Weights of a small audio embedding model.
Model: log mel input, norm batchnorm.
Training: muon at rate 0.0041, 6600 steps, batches of 64, held-out accuracy 100%.
Data: trained on synthesized solo parts of chorales (CocoChorales), 10.8 epochs.
Rows from block 11 of a small audio embedding model, named by matrix and row number. Rows with one number belong to one channel. Each number is 128 + 32 x the weight over its row's rms, rounded and kept within 0 to 255. All counts start at 0. Numbers have three digits each.
After each channel's rows are labels from the 100 clips, of 14976, where the channel reaches its highest value: "lies over" is the class under the peak; "top examples" is what is common among them. Only what is clearly more common there than usual is listed. The data: synthesized solo parts of chorales (CocoChorales). In brackets: how many of the 100.
# convs0: first width-5 conv (model.blocks.11.convs.0.weight, 128x128x5, each kernel summed), inputs 0-127
# convs1: second width-5 conv (model.blocks.11.convs.1.weight, 128x128x5, transposed, each kernel summed), outputs 0-127

convs0.59:129188141155151134115193078190143145057112108184174111150133152186080170159127149092131109128105153088163132171065142087076160052095121167149150104136079144150134113143090084117135093094128126068146114115153122159154117147097165150135116170123134159159142112114122133145083095112121117162098080125109066092111146100195141179089185132074166162118100138125128066140080140108106110153105
convs1.59:167116104084092119137122138086100140119047134146089158136135102168109119086092077225116089108127150122049098178162175117164065131099151171155092125105154085172127103097107138123095112095133105134118147078131081166162174110131122112102096093086139067106213106099151068134096104119140112135109140152131121112089152135124137075181128070070079111112115135115143155098098114168125123120145
lies over: C5 (46)
top examples: violin (100); note C5 (62); note A#4 (51); note C#5 (44)

convs0.60:142150122100123181123092206146072165127130170255130116145177118166161119125139165122150091139164117114079151197121162121115143131116160132139109126113088091163121147117153157152107129099121094148124083105132113099118121126146136107152105126132178130159140094141124174066233113141134135088131119101110197218086061143163134087127159146171158109113111148128160118123119114107097118099096
convs1.60:082119128108132191140096097124094182108109107096165079087113064132071117155113155144103165137178152099173085104093110061175138139146136129092082148166125144126098080123133159106106124096105168107094140136088148106129164148089103088105172152114128150113147127168160120108047078146173128081095160101177132085088190092092142096101147129139154101159157139116089173195090105126144073171104
lies over: C3 (26)
top examples: tuba (100); note C3 (28); note F3 (27); note G3 (26)

convs0.71:134125124145150160103097089142117148136096118153134186184122140161041133111145155144126162140110155111144158185161173158205094156111146141136107107106096088168109122140141146110109106116108126164174130158088133030080114160139144100152098099209162096161149168151143157160177118150106094189144089131141154153097125136147194202139112159128142128129110106140109216082175130087140165151129
convs1.71:153114114115091081131165132123038090113062081194101147125116154109140177151110175179172107167165106137118149097114156141069137052182120115120126093129083122111134155144147093126095089080136145157058098085097198128119146224148129114114115137089163114075157104125172162112133090147167138079119094154105149104144139111139107101185111153103135089131125111106174131117123134088134087125168
lies over: C5 (28)
top examples: violin (100); note A#4 (39); note C5 (38); note C#5 (25)

convs0.80:143162159091144136088114152118085140144134142237128133112168066099059169134094138088157130080106099110142088122145147159078154182118169130141123098129142123135144133118173149130115120105112147194140125122144180111144094097097110093161158101088131047132136132115071189162231104111118118119092139155105131187085076113136131053102120119128109114129127151097081099126109134123132083138069
convs1.80:088094127185128144195127102084112137067094148109093144136076100147131158107100134103113160173126147103183113158082093105184105148107168191173133110169156118112125106118111145070134120158081138110079150138097101099161076087118092102134155110105154180113064123187154053120032114150133098088111132117142095148145137181130176110157092095103136135083169148132122139119137115183087109160146
lies over: C3 (25)
top examples: tuba (100); note F3 (29); note G3 (29); note C3 (27)

convs0.98:142159092116144114127080078176087077107057182081108135118117175163145103127122072097143110134062159129170138063158131110107175124116112203101150139153095134182152099038098145103124122115106179080152109159136142118168143151111135128122178149132110120076129093115138077126059149091196094134113180146173128075162091164145134110132147154101133110112159126087106159109142120126164103079141
convs1.98:131124110179102124064203128113172117116151117057179119122050077152128109105111155113093140106175120113123128141111124171160105102132132167104162159147161175158167102085154130106076082176100134135114139094130127095089127141140140134139062121083049084143076089111169161133119173116134116145155165104078189076092114147139106058122117147123125112115173105203096111124108156143185128110157
lies over: C5 (28)
top examples: violin (100); note C5 (54); note A#4 (51); note C#5 (35)

convs0.108:133136191146155102086125057146098196122127172090112155146100123161212115080160134159153156137170122104178127157088144131122151076084096091087142105162051127140133162096102119155123141142096172115152104127179103183212130124123204141131125190190136144093155122104157106141097146157123105120148079146114143087130136114146125186101141182194144122115153130152127111144092129121125123127195
convs1.108:135151140125062140135157124117115144120082135073159152172155083122134136157108094066127136159143108127098116122097168163114122072134132150122142112128137068103206107155109123089091116114145133112099125094171084103165146198117144198133101134120098179148127056131160152094116085145086029081099127116170165063091122141169090118116117184071107132173123111178176146123129138129138161108186
lies over: C5 (42)
top examples: violin (100); note C5 (59); note A#4 (50); note C#5 (34)

convs0.25:125104135147128094089142124131088173097147201193103149137147082145106121154150145127130081137181121096113148172108131124069095116112112072140095107112117096075150104110144166101119098105109144184092143090170172113136089167093098079105113142124130131121114168084153163168224133183145138080135155130120151219101090107132079161062104106142139109132131101086120103100146067083089090095148
convs1.25:133123133099138179190082107101112144117082121088152147102140154174113109137122122129150166181080141133152116110089161125178089122100122157107079107079172085106086130109154087116133121196101154140115136063082087057168077112071152152160151110116158166113137167176137114054096122144067137132110157110154115073157134051082173090143093175114143147112148178156118128136129118119134108162067
lies over: A#2 (25)
top examples: tuba (100); note A#3 (30); note F3 (28); note C3 (26)

convs0.87:149205160116150100098129193144123181195129141071077109143063109134137160140086147100086118159155087114073129149123107147151141134109103091107117134080103138180128134115131132091148171108133062153149131134067111120102180131145152096088081117118133150094176175119173187140140080126128128136067198155140140104119092123146118106151146126172123191096078117112128090194092167141165134063129
convs1.87:099155105108153088129154141158096153131149157157121109137107163209112115161106191088134135045152082113074131080096140120127132095155161127125186112140113125079134134125147170141155120122158166148160181128144107073192108085142103165171124151169098159142094119104052103129193108109150091085153193092120118185107100126113128145141162152100208104099108153154169114100151083114178084119147
lies over: silence (49)
top examples: violin (100); note C5 (28); note C#5 (25)

convs0.8:158114084140140151090148122113126105092155145184113098122152155097103119061065127137162066127175132095160086124116115113052092133137150120154079105130149150139132123180126146158085131107079126186122088163146115102152079144162114099189141138078219116155113096150157183087229133146118108119133124097129119196090096139129133114133123111169170112083121140146149118118116095117089115048093
convs1.8:117137162149118163168115101102151152087114145063186107216094069151125118124157120132122109132123111135095136187084044056095111154091078181098115171151158132125149104157119100070070075172091177092156165109085172098125082098123169128127151096161104131159114134119137106101121084167155101103145124114132128074122112124100097087109103107133135077118105162121083187155101167168105115135110
lies over: C3 (26)
top examples: tuba (100); note F3 (29); note C3 (28); note G3 (28)

convs0.116:123159123153109145127164174167143124163133170116152174114133146160119113130120159109102124148184143093182127179143155104143212070144090105126171117176140123067136151099116139107187104140120122201177105166117135159171135074165192116132088210147167125142150155191148109179158157053118092148134143122091120157149157134108134120164159154143142150138083094106117132202161163149139157081160
convs1.116:143102121077091124102161092127155184140151098204151107136050126104153120158077110069122094080109120147070114101121129167112073089109104127177124096153044140126168100127112114131064147127143181140144099105114191158207165153096141095147129153116110112096188118150156131155170116118120050095127108135155123111078125070143099110080149159163095162164093128134099131108164112112154116087140
lies over: C5 (38)
top examples: violin (100); note C5 (57); note C#5 (43); note A#4 (41)

convs0.97:087093133203127104108123124179116129128147091112183079079119102120168127154172130141129158172100129112211136084140119120110177093106138128143187105111114101119144124102110129071130143136069184104188142120176163141201162113088179120130129199149147108098179178156164081156140092141104112193151126144112115115161101106114163158121105110096165127185122148180106142099060117159086157144129
convs1.97:127126113076096067089120106099112084108102093120088181156104156095109159085083107038088096115182099182125124129158144160114126079174127153226118042150121112156069105135152142132093104090157069128083117152128097175110167120159103092111187067123124123090118127116135145106143173136049111142109131107135136134129178125151115135143110122087131122151143141139115159160161106072085135116132
lies over: C5 (26)
top examples: violin (100); note C5 (41); note C#5 (32); note A#4 (26)

convs0.36:067124126124132137129178092086098068102113128076109054109129086078138084089099117130094140166160166139118120083095061124070127120099100188093147107094167100112112154112125114041130123124097086121060089097156125146097141104076084162198164090048100141125101147072078086143152173115097135149173134122147100152132108117134165125086129112128152102136157099147098093139116164142141106115119
convs1.36:146162153178113179147185125139165110124136105108114118171090116147143153185162160148131131100113095109103137198169156152149124120174125020151119138136109149127195155094136169148146136157118106110157112188124162119173114154116152083082117117189175162100100088123208142077126117120138109087211086140130148160155155140118104089138131135127151086096139180121150196079129114150114135189111
lies over: silence (100)
top examples: tuba (100); note A#3 (34); note G#3 (30); note B3 (30)

convs0.1:069108129107135128145166103103103137067102106065114135126150108116115092086161140107144126093151140124096143109155105160101104114154128147141117087153147183108162150106108078112111162165087121082131130154101100101132102126082055158174137142099165244094094110070076139107065111056119097122142125125114130127127136058123087101110090115100098128100105058110081107121123141127185127045127
convs1.1:121197161138159128071211157105121166137112092141089142129109165153128132147097099159199107112152194168125131125159149164137172178136090079111144144080082193149082150131162141148114118140128135158133071126191149149110143160099136146148123136122169137184101153147108111134145131099155128167181115172133186157118157146115151149169103154107192131188156172190093186135139179170088101131119
lies over: silence (51)
top examples: violin (55); bassoon (45)

convs0.13:062165158068114139093118145070091083086105103071127122177143040125131110136125117154142186136150123151140126150068152106104136065132110128119187168167088103098128080130160127139166157127159088111149061159088160183120109165148093138148112168082106095078174113099104138171140167118152137128122151085120138117075098173169127194078133148178138130114105150128110109200128139146130161131159
convs1.13:208120116151112185173087105147165108159115139122157156089096178155170181198148136153129111100162071079122095110124171094139100121091111106099119110068126126139128125045060110134191017128124075091161119147148111161160146166144082148097077146112147128154128084169095119125138133111101156150082077108132124134100119147118118127109136106130050151155097168116149126114141099127099134113136
lies over: G#5 (31); F#5 (29)
top examples: violin (100); note F#5 (44); note G#5 (37)

convs0.111:097116111097085115125103085157166070140075185113112102137151123138098136084135125142105096120156183126150123140176187092126142118165118114156178095096080140152104073101093147054103165064085111138133101090071112087102115086132187137081104149126129117127209119124121108075132065136135093213144127108153141125144088161123111173174164131101118147149106099055099104126128145162184140107123
convs1.111:126076137110121104141137133178085092104181133144115120100138114094101172085110103143112132112127115149158092124090086158068144122042086154121099115119195128140155089160105149117183093125144115079062165161071153130113119102099107107186138128128121094072120129077159169126106196079105134108111095114058170149171134098132156091100147174099185073104110112123119094145185092066106104119139
lies over: G#5 (25); F#5 (25)
top examples: violin (100); note F#5 (35); note G#5 (33)

convs0.61:099110151171154152138131078154112117105139147101162143078158090094111161092138115134123115112108082156214126138125202100110181108118076107134119113103078135143143110115103149151105159103146173142144124139175103108167192130152228122122133203138086112105123151073128145116106125156061104174137117141184148124089214177175121149125138173129122122164081082149118145131076121110164147183102
convs1.61:147060139099106150152114143112076096097108076124085138123118123123114126108125092098114121135154116154136097131109128140123123096189108111197094059136156088070072125083087106087143073093127144103127068052094130120144094108153101044131154068079113114150155093162136171123083158186085124063156132072121104101147149120138088126081089146136103150101112082117114112137119080085076108108141
lies over: G#5 (27)
top examples: violin (100); note F#5 (39); note G#5 (32)

convs0.7:127148135093160127123159131142152183110163097140139106107125138105087046119081073163137133143155126157136064148149139151105129076097146128101065116115137084116129199109080126184136107160159084132110086108129117142145124147145112078156083139138150169142084180154143106158083124154137128150209146141108081113109159216099125084119178150112145143147118132122080153227176122097106106088073
convs1.7:114071097129085103083156080144184130136073172179053087162112146127142123177142043104162066090018126109097153090124128132076139103126182131132129123127123132145180129108160115099130129133099139164147091123130173131155114092084182086098136115103103162129124066137125106101129150114126111136144122101108107114141071113195129135072102172095128107102173064107161158096110154119136108141153
lies over: C5 (38)
top examples: violin (100); note C5 (58); note A#4 (44); note C#5 (41)

convs0.113:121116138147160130127132204148145166116169187174124117113163095138121094064162183108120082122111129137148145201139150111074157115103145117166111142116123082101139060144084141183142100124126144152127079111136188146156103132141099161152121151048192103162101162121119219157215150176119148105147101106138097201136101140106093095125110146143116082134103098134162161125096093101089113105119
convs1.113:149126135079118147156153105067111125105106109133142140132120100119069139080152134157067156144065181105117072091146097040112089113138121155147112120163152147131074093115103091105123135150118137066136197104080096050188106098148092074130183122140106166109080179153148122088078113105089097133141138101144073147082169084126161074104095136134099114121129104122073118151153118118125085147099
lies over: C3 (26)
top examples: tuba (100); note F3 (32); note G3 (30); note C3 (27)

convs0.69:113177143077113126125123033163197174115116157097175101161130115107126147155142163121099128147116072129164157210108153115127152122086084125117103062122143175121109113151121125123146089106121076092117163126142104142069088163118151116078183218109133125105173201124164106113132134119075149128103159093121164101100101132165113104147144146119144103124140140116166173103088120224108170125139
convs1.69:152114182116148114110087095121083128175089087172099130104080129120140069133128128110190082123143075125102137112103058184068103070128109144134128100132130107092122110089161165103185126132099146153056119120081100134104087083056138100142137058140143095129146162133115126113137081097090122140119109142181122172083132153186169129115132036148092162131097085078122136092151136114137101104091
lies over: G#5 (25)
top examples: violin (100); note F#5 (34); note G#5 (30); note G5 (25)