{
  "model": "audio embedding model",
  "n_mels": 80,
  "input": "log_mel",
  "embedding_dim": 192,
  "depths": [4, 4, 4, 4],
  "kernel_size": 5,
  "widths": [128, 128, 128, 128],
  "init": "torch_default",
  "optimizer": "muon",
  "lr": 0.0041,
  "adaptive_grad_clip": 0.02,
  "steps": 6600,
  "batch_size": 64,
  "final_lr_fraction": 0.05
}
Rows from block 5 of a small audio embedding model, named by matrix and row number. Rows with one number belong to one channel. Each number is 128 + 24 x the weight over its row's rms, rounded and kept within 0 to 255. All counts start at 0. Numbers have three digits each.
After each channel's rows are labels from the 100 clips, of 14976, where the channel reaches its highest value: "top examples" is what is common among them. Only what is clearly more common there than usual is listed. The data: synthesized solo parts of chorales (CocoChorales).
# convs0: first width-5 conv (model.blocks.5.convs.0.weight, 128x128x5, each kernel summed), inputs 0-63
# convs1: second width-5 conv (model.blocks.5.convs.1.weight, 128x128x5, transposed, each kernel summed), outputs 0-63

convs0.125:178149112167099125120130135135122104122133149113083135135095183102151125169132097109110108194085090096132122113096131114137122140109100148132095151114137122172133155127132126092120167112129089
convs1.125:106127139110104136144085122123090145125179176152112136165137105145083132104133135146155139112144151142131114178141102126084052136071126130099116112174136105116148146145080138129131122122139155
top examples: trumpet; note F5; note D#5; note D5

convs0.53:132133130097166104133149122095110103151097122133159148186114113168141094131140137146132153130153106166113120113148111106098137065076151150133197175125124084144117115108114128119118108128116120
convs1.53:112124167115187116088091164137184129119158110126137089136132107112121153158108114162092161110136078133154130130089148137148124111113128110131072136133146140084158135126117131108159119138109118
top examples: flute; note C5; note D5; note C#5

convs0.42:134142129121134128124169138111169111105162118127145114126122130119097116143124185158140151116122115129126138134135108151140141123112186099139123133154158164158160122113147112103160126100148142
convs1.42:116109115145107104074137116121150155153109131129159098123139106143122147059145134146140114127129192128154143124113146148089134135133089109106116090128129123199149081181104108122114132142111132
top examples: violin; note C5; note A#4; note C#5

convs0.123:126165144132122142132097125119129139115152140131111111157131156096131158131132112070186144162125181137119131180082134129150111118135117122150081116137137170126106144083121123124123141164145088
convs1.123:092116144131121111103068130136091118095144146118118151184096126137104115067132152178143138101123124110137114122092107133078113145101172121080136121098145079156115129096151103112143111131136141
top examples: note C#5; violin; trumpet

convs0.115:112135135123114116124145099109102169102131178165166123161135124135149158112109101113126128148108112118131091137079142130145130115141153147134126129114075114122058135132157103126128123128143126
convs1.115:051096115116116120083071115121123118136109134164119140140129144142102130152117146126113122090149124120118134131126114154172138144078149131123083123119126126098106090106135099119135108112119122
top examples: saxophone; clarinet; note E4; note F#4

convs0.105:127105154131141156151097128141133147155133137125091121084147126106078141139086130142100139162146127149118136118109128123164168112128139115118116125154130112114139115099086151139126164197127141
convs1.105:137125121148140132156101127118137130121147107145116133102151178126152129135082108136170116077144142137109145123179118101184100157110152107151157115101154109091092095112122105153142115137117100
top examples: horn; note C5; note C#5; note B4

convs0.107:125083143157122116080132135138119140093121094097133090102105160138163074096120143135129117173137145123128134126120115126145145118121165102158161113166189108120171063155084139136134139099138158
convs1.107:159146101150108168105143121104078107090140146116094184118152101135121136108099099104120113144121098147135129123167128096154123154133138127149120117140113071134150127122147129117105127111126132
top examples: clarinet; note F4; note F#4; trombone

convs0.84:082085127131141127160125118131191138144083130137110117106116155141133131133131079141082088120141140114133104099149081120130103110146124195097122124153101135164112134115137120114115172101109101
convs1.84:100151076105132116123186079118122130082122156133124183093114117095143135158079115098140091137124099098130133151117136159096123110121141085151123109108147157097098138112142133097144140139106129
top examples: tuba; note G3; note A#3; note A3

convs0.76:134102155158157132139090135139134144144145097131149100114121127095128132107113137131105116149087119096061108125142102162067155150099123152132083140147171127132129092119138173178139144139160111
convs1.76:111152152129112097139137081123120135126115108110147103124094107063109135129157127121145176130103168135151175130098136083130149137135156112087137128126117104146160110146131087069171107098124111
top examples: cello; note A3; note B3; note A#3

convs0.81:167145138113115119158144123104132157117152137124113098148097099110124154135103133075110093154110119119102109174140116109067157137118115113106129150123154150102134114099103120123163170135158116
convs1.81:106113149152103112125161086124104111124131133110149129113124113146114114143085170163134116149139160119108155150115135122084124131129135127087129119119114121117124123167106134042104124110104062
top examples: horn; note C5; note C#5

convs0.121:088115137136151098126134121114113086147122111074131105115122165113145146114139106129090106133130162093109156148106126127149120132145118149111150158155098111131091151110120138123127125138161097
convs1.121:158134131173153096085149095139122097131144157136142137112132128141139143140174103160148136149079174123136072117108138077122098122157116097137147136143134113123092129084114134081165109113124083
top examples: tuba; note A#3; note G#3; note F3

convs0.44:163166136104110102117124142105107105131188125131127081143118145080125168119129120109165109133189110095098127117151117116157171174128145115154148121111144113081117173157082150129141123135142139
convs1.44:073112130148133104156117112115111148105153132145121159112081127104097134089135127139126146110088131132106116094127141137105108125122105088115125124140173097158132123122103197167148151127152177
top examples: trumpet; note F5; note D5; note G5

convs0.32:092120130106126147117103112098108116123116116109123152150129151134132116113103134168136089152127134080113078089207165154172154101098129137125155109110128148105153104167106086120121166138135123
convs1.32:139164136155110175133120119100099185102152119130119132085125081117124111120152114136143115146140179098106125123111138148110113103110118138121093110150101141128160115111140127122143110121135108
top examples: trumpet; note D5

convs0.39:120086131154117125153119130104148099153138102154133107154129116160145169089101105136105164114132181121133143085135138145130135151163109106145130191136127116149115206099144153145136113127139081
convs1.39:123154122106191095129110133123132126119133153101120156153127120131130150099156156161095133134140184146111129115157117095139131112113149098160124077142174152094089105089109119114088115099108115
top examples: tuba; note G3; note F3; note A#3

convs0.63:126141131117120122125113184132154124133098108148077124130141115133070116151090117174122141130181155135171140165153173121139117103111096169100130132122110114133111125118093121078110148129090093
convs1.63:143149118138145123133097178163145137132161174126133133098144137154139151179133120138136158114108119104136110070109136115146118145112124090119140111071140119133186145105146113127157115133120093
top examples: viola; note D4; note D#4; note E4

convs0.9:098142105107136120145095121103147144130132153106069122148149152163152111120085091151134144165119141142155139099129136147117128157109141123152113141117072151147108103085146129131104138127119123
convs1.9:132116119139082103085135119083127111133118139102122133136131101085153127174157114137155170140189104135124102151116149143128133101127133129100138135132119096139133109072153087122109138134108133
top examples: flute; note C#5; note C5; note D5

convs0.88:122163137132140076149146126110135119194138153166140138097144125134125115080137127136148082163147118127139157121138114120101125135141142127115121099119118135098149169106124155142099163162093134
convs1.88:132094105134161147118136147117100104107127172117119115169139131142128123117127139121144142078144083094110115157138124119145118108124129145127122111168148091093128136132130117101107152136135126
top examples: trombone; note F4; note F#4; note D#4

convs0.61:129119145144163124106094114122119132126116128138135159136139147097085112162126131101085102139145172129121133126096118159152142113147152113079133142128132140111103108117134106152176112084152130
convs1.61:123073153149133129111139133108092102112167082107157141130132137131067128115142134157096138147139150167174126104115123121109097157084135164118124100116137134134088096115161087111127118138124120
top examples: cello; note D4; note C4; note A#3

convs0.10:147094129138122144158126127138102167140109129106152144090144081122133128104143079140103144144104144071128134082072112134144107165133093102113089124155132077154103125092142126127139167107103106
convs1.10:073146129133168135177122119099124119145131123125147140134078144112151131092128128129104114121148114139161120122156145142124166108138124152150164099136183108112128154118118146171132178131110123
top examples: saxophone; clarinet; note G4; note C5

convs0.122:136156059120121139124141127118141104138133127137085109105109175154130123148130092108193140121090146114117124120158068143115119157109103137183125126097109135125133102119149115119112148098147101
convs1.122:108136126170111161142086097120084169085115149137096085119103126118121190116123142124169117118157133116133159106114088118124113095155118117143137152136090165121149123117140124138110102120149144
top examples: clarinet; note E4; note F#4; note D#4

convs0.57:134146083183134165112085130116129088155136134105147138148102110098107131133122146092088105105165166123085101113087095115150123113136205105138102138137140102135117144128120099161137112137089121
convs1.57:122102063102158135101120178143131091100124112130091148129090146135138133122118140143054149145163154135136137107112163081090120150132142140183146124101186146148079108129120134127102104151130119
top examples: cello; note G#3

convs0.28:109129109145177103155139120139125119105169135109153170088152113192115162153135120120132121150100132106113159163075147107121145179094156116090119118151133143151162126138066116159130139086145128
convs1.28:142130155152102145092198163112154149117124127106155168118122147189122142133092104159099151139134155147120146128094133108124105107131071088106143171132154148092137151145144136116104142117130092
top examples: violin; note C5; note C#5; note A#4

convs0.95:117118143116095126151174108143098131114139142109134102098136104096127122163142099147156152115089160151118122118103112120125142116135133056100089162116166110159153133139118140106121119145156140
convs1.95:141099144127118129091147151119137126155119103123111157141139132104089101064138145127140126124094121128092146116146138101090130129084164130108134064121130110094111146117106096126136129121103109
top examples: cello; note A3; note B3; trombone

convs0.108:156158119121145137120102131134117130156142154110099125157115144111137135162096136140132100098170131140104095153153121148093132169113090122127117130120126111125127110168085139145115173130093107
convs1.108:151142125130113152094086155105110157124083105100097164140120107154139125150143134127155162122142188137151142115154135138138135122149086079109147069129122127144137094106106115133112131139098107
top examples: flute; note C5; note D5; note D#5

convs0.69:151107127135099148153135113134163135137114098111136142141141125131097061134109113114067119138094127170124138146111142110108150103112116161143141162110133102136122114103105159104124156142120155
convs1.69:130127109151154130089138117151114118101127156143112084083142115146163144169119104120157151127156116122129186124146160114141119118120124136160121112118123149115105106162167110145125096176111141
top examples: horn; note C5; note C#5; note B4

convs0.22:106121092075118102151153086149148117130134129142154134185146109132098128126134113136200097105161174108128119120142129094150122087152117155136105095119091147145092142085129108116095094132097158
convs1.22:138183102081155115103081143132160145104139120161118123121125161137118130110124138106091104141138091169148115130143134147099125144142129120148100130117079139136124150096143157113174123116170138
top examples: trumpet; note D5; note E5; note G5

convs0.110:113120103141135144202127123088152143120091115120082118128120110097125115106130129142143157145138145130102186135113119125118138154138128150115120100138147111128098123130166092125159171129141106
convs1.110:127152154103135128152160108120111097138117143104133155152127150104122098156103098149078119136117134123091074122103141074143149107108120126151150138104145158139086135132119126145084126142099108
top examples: tuba; note A#3; note F3; note G3

convs0.58:124110117169136129156149131163139120157145161154151129111095149138114109126150131127123120179153116097098108135146153146161122126124093111105146145101097141152149074128115126152115140118083182
convs1.58:129093126131166164099089145142113148135205136080110121126154130127114098158143162147104103146143120103155132131139104142076081119105119134098123131152116142132110143142083168159139108097111125
top examples: trumpet; instrument: violin; note G#5; note F5

convs0.90:175121140145138081112140103146125162110158113122114103116122105160125107110117120148172136150176090147183114137119108108144143146133141116151083105141116087096080137098146146140136162101128155
convs1.90:118096123131142099095126116107164140130079123153161085119147161094110135121105147138104126120135134118145090105139167111109127141083156107109156144130166058127131121159141115151130150135084137
top examples: saxophone; note C5; note A#4

convs0.2:149135112090152133153138155101107128087136132110095147080113137112129137126141182114114124123131099083138176101127110117092073147161099123095131117120125122119164141082162119128137124130124142
convs1.2:095114123072156118137130137171103134123173134145151120153117102160162142141131098109137099143109141112121050110072110140169138099142141150147155148169158101137136140153143095128095135132131116
top examples: tuba; note F3; note B2; note G3

convs0.97:106128160177114151132117111140142175124108165148120104124155139126134125074137139191139126125131097128123096135146122138145141113117121129114118129135156132084133138153136123137111143167141111
convs1.97:081091135155112137121135087116151143119188154113143140114108141100078165088138168147111142144130129110151142132116120092106068147129141160127124118107087119135137144130131155133135137110096118
top examples: saxophone; note G4; note F#4; trombone

convs0.78:161132094086142155161116124084088127125069133149112150105156167143140161088148113134126131135121141105173139112126118105146136160085135124165103138072127104136120150130142130125131181115106132
convs1.78:125157105128112121101144133121156155163090151088126140092101109147125083144126123135091128101142113122142094124124139138157149127161134137107175132156141149114099161103136110164127149119112134
top examples: tuba; note G3; note A3; note F3

convs0.98:123123106167131112129116143126138100130086113112112128129127106112129139149108147130081155142095109154155148137161119133142103162111110165121140097128127117086115159130173146118157125106140138
convs1.98:089154106062120116175147152152135097095127149138148173108108094118123111137145118099086111121126116116120123146117155088135120129138097068125124132135144137123102124146098141102115128112149125
top examples: tuba; note G3; note A#3; note F3

convs0.51:157098149156185134121158159098144162112133148102109151099088143172148135127116126153147128123134090135178110124167124142130127072141124115150166109097154115106117141135119119096123124099150113
convs1.51:106067108173108164140115088129087106158098128153128111138115119170130133103108120168128077109103152111120140106128126157121147143135153146146119096143130171113148128151118116158142095160135150
top examples: trombone; note F4; note F#4; note D4

convs0.117:114110117130120135099089146090153133101114120152134104128144146175123144128092125151118157146159100132140127124128118111153088123117097141113113102154096104121151116176129105125105112145083134
convs1.117:147122189124168125161106107143150118132153125117122160114110118126118086142106146131139102139149119142108133141103140173128142095132097171121101091135093141126111158184144148123142169110113099
top examples: flute; note C5; horn; note B4

convs0.70:098116151100126127125131133138148116141116111163139117070176150121120151168143131143105114127180118124135111115140097112159116116173128145149103121106110093086065133116112164116128151146089135
convs1.70:144156093151125145151120114122129157129161138115115119105117149130147065148125088128165123127128144103138156150183134134157081134097102116115158124121095112124120121136127106173159152181151169
top examples: horn; note A#4; note B4; note C5

convs0.120:127139114135132116123105106134140176131153123128128139177107065098120179139085159155168121094133144118130102122162120096136166122100106104122142128110163134115112080145152060132174103118142141
convs1.120:155132122096109114118098143114132103098127137134127117147143152068093120095148085125117122138069157112095113156114129096139103167135137140106128091154108109168144108133082140096118143125104096
top examples: trombone; note F4; note D#4; note E4

convs0.100:129134128117110140110152130160117124134122126144138128110115079129126113157121106122123113116130128162189141141116136100128164152130096157145083152159147088140135133134127129165158122180104138
convs1.100:106133120111122087168126102147154111126131111102152152114129140145159124147108126157118146105130122106114120106138125133121061121111157116137153145088225126081107105134114182130154123133119126
top examples: horn; note C5; note B4; note A#4

convs0.119:091122118114105123084109106171120126152109142150134093091141169099159094121151108117125127149129136144115096156124094111157162107121128177127121137144123097114141117126144105122164134100165109
convs1.119:148122175122117138098122083098070098153145151127151116108099112123129127151127169131150155121114116117139137146110156090130163121176127090107152155138160113157106151168111091142165131108070118
top examples: bassoon

convs0.124:118132118141137122103080131122105100109113141117111152148126148141149162102145067126146139106133128121186131134124119131145084085158163135121159114145148146122110130086152142151107130148173125
convs1.124:133097087147171121096123132112165142178120117181125126141119137122167170142141119137096137157146142115121157091115161121093132136112111152153119107114090111132059122108112111140169125163142126
top examples: bassoon; note B3; note A#3; note D4

convs0.36:123161136111151109085132174195104067153124133165129125091100142160094140128113154136160150143135147083086138112122104164109111139120126123139136098116129115143157117113120101148097127140115131
convs1.36:135104132136099195166151153147097130145105112148136112128138092167159137176158156126116141157110137103109100093108133123136166106128113125131145159095097123105104134139132137107111093142125132
top examples: bassoon; note D4; note C#4; note C4

convs0.126:149070124136135092131128085133130115094100164131104115139115139145147126121122094114161085136124159142144152106081059143160121107115144128159081144139112127102118096103136161124114125142130155
convs1.126:118102145103103141113119125131122144168183124136150090168110091138163117152160135136104111135113127098136157140143114138134113157161176126091162136134123110155109096097152120102152156165133143
top examples: trumpet; note D5; note C#5; note E5

convs0.15:118079127087119144121106149108149121139175154077097116140099105141133164117112119132146097146143154130096107143057138122156165136142112142140146121135109113114149138091157116144162149119128123
convs1.15:128140152133124107107091145136105126106114159168141146119150113135088141125114103124145130122119142107125106129125125143123108162133138122059165147172132106117153091072113164158134158125131093
top examples: trumpet; note D5; note C5; saxophone

convs0.75:141129095095122105179140148100156135128128112121138146146120113099136103147139134108089137108111114133108165111141125129141142116150166119103099127121127142150150145150130126148129143145161109
convs1.75:076164107101169123165110141128134117130120122116141115148102155126108148128156138155103094100161126104110143155113144107127158130125083123140126105087110115127146137172137141147100131117075103
top examples: violin; note C5; note G#5

convs0.45:091151133132133115128097116124136077121135123123146121119129178134121134088138125132121095126152133101160151109117111125142087101110116141155117145109144127122108170109130100093157126101115165
convs1.45:117129105103150122107134119137112100112150157132138116126098101147097113146126084100143112110110125092133083146104112093133133119098143113156150169152126081118082150108138102114110104143156110
top examples: tuba; note G3; note G#3; note A3

convs0.1:185090122126115135095091108127083108118154128189109136102111131095117119101049144139106170169134181116127100113114092177130159131149146119139118141138136144154158135115126123129145142160166173
convs1.1:128165134123162131128083135161138157125125131132121130157135149145137115109108160139140120122105065148141160108160126169079132151108152118110081125121143173112113129126152113129112124150151102
top examples: cello; note A#3; note C4; note A3

convs0.41:119152130143143144122121147132076110113121156130134120123159135113109128115143137139178159164140156108142096193121129139119105123093117111106145136165112136150129115116122133114109114117149094
convs1.41:151087149079100138136166152178134079149128131141132139133076149120136108123154163131111141133133095131132168142118139138162127098145138133101126115124149091144146105144146135124149132101116145
top examples: violin; note F#5; note C5; note G5

convs0.55:139118114113108076115097135102138149091092140133114084168159126104129119102144151090181169164116109137117139135132130116094138127148141106107130124152099154108075124110128148142136177112127134
convs1.55:104144089126107132107131134139130153113127132146135121173110145104098132114088114140083139106145061095129167115172123126144104153100113146139110165111146092146081144129183105097130135142123101
top examples: saxophone; note E4; note F#4

convs0.7:101103160104171110125079147153131143115124086088122178114133159148131121124134169108110145156131103135168123155097104158167151114105087108150133144097109101103127116118113178141141119133130095
convs1.7:100124079119127113147171121148153124144123157136123103141135124124160132174108136108119127131102102143103152098109116116176098126087124135190128147113141127089108143147148135127167120188128132
top examples: horn; note C5; note B4; note C#5

convs0.64:133126105146158122148142142116128192114126167144140159103137136142137117100135154158139110145118113186162099096104100128132161068102114159120127158088107100101118133141142184120160111144120121
convs1.64:091096083095110144093171119182144136137146121110137073146138113137136147188104144115125132125112073118141151175080135145121116102113156149134101097151146173095122107131124138155108119150100125
top examples: horn; note C5; note C#5; note A#4

convs0.89:142142117171133112098124114099084139096133081144116118144109094151086089150132121124114136135125118122107137131157079086074166124144123189096151114129114147122118177158098099157135127119127110
convs1.89:126097118158132179144149122143080108148153084101136118118137159069170146148117129144089114135137180128117124137110135167114155120085081138144112133105110140094126133132180117139128084130119181
top examples: trombone; trumpet; note F4

convs0.82:151152100102111121113122141148151151109140131087092110131141158132127110103117117092106131101158151122122104102152146110133154106155128185143144094123074137140155108084129179143097104141095172
convs1.82:121139076149155111140129118108139164103162118141155080116111132120122163165134066131116098086150115101187110136122154171154079135159127125126120122137112143111139127121114129140139145142130108
top examples: flute; note D5; note F5; note C5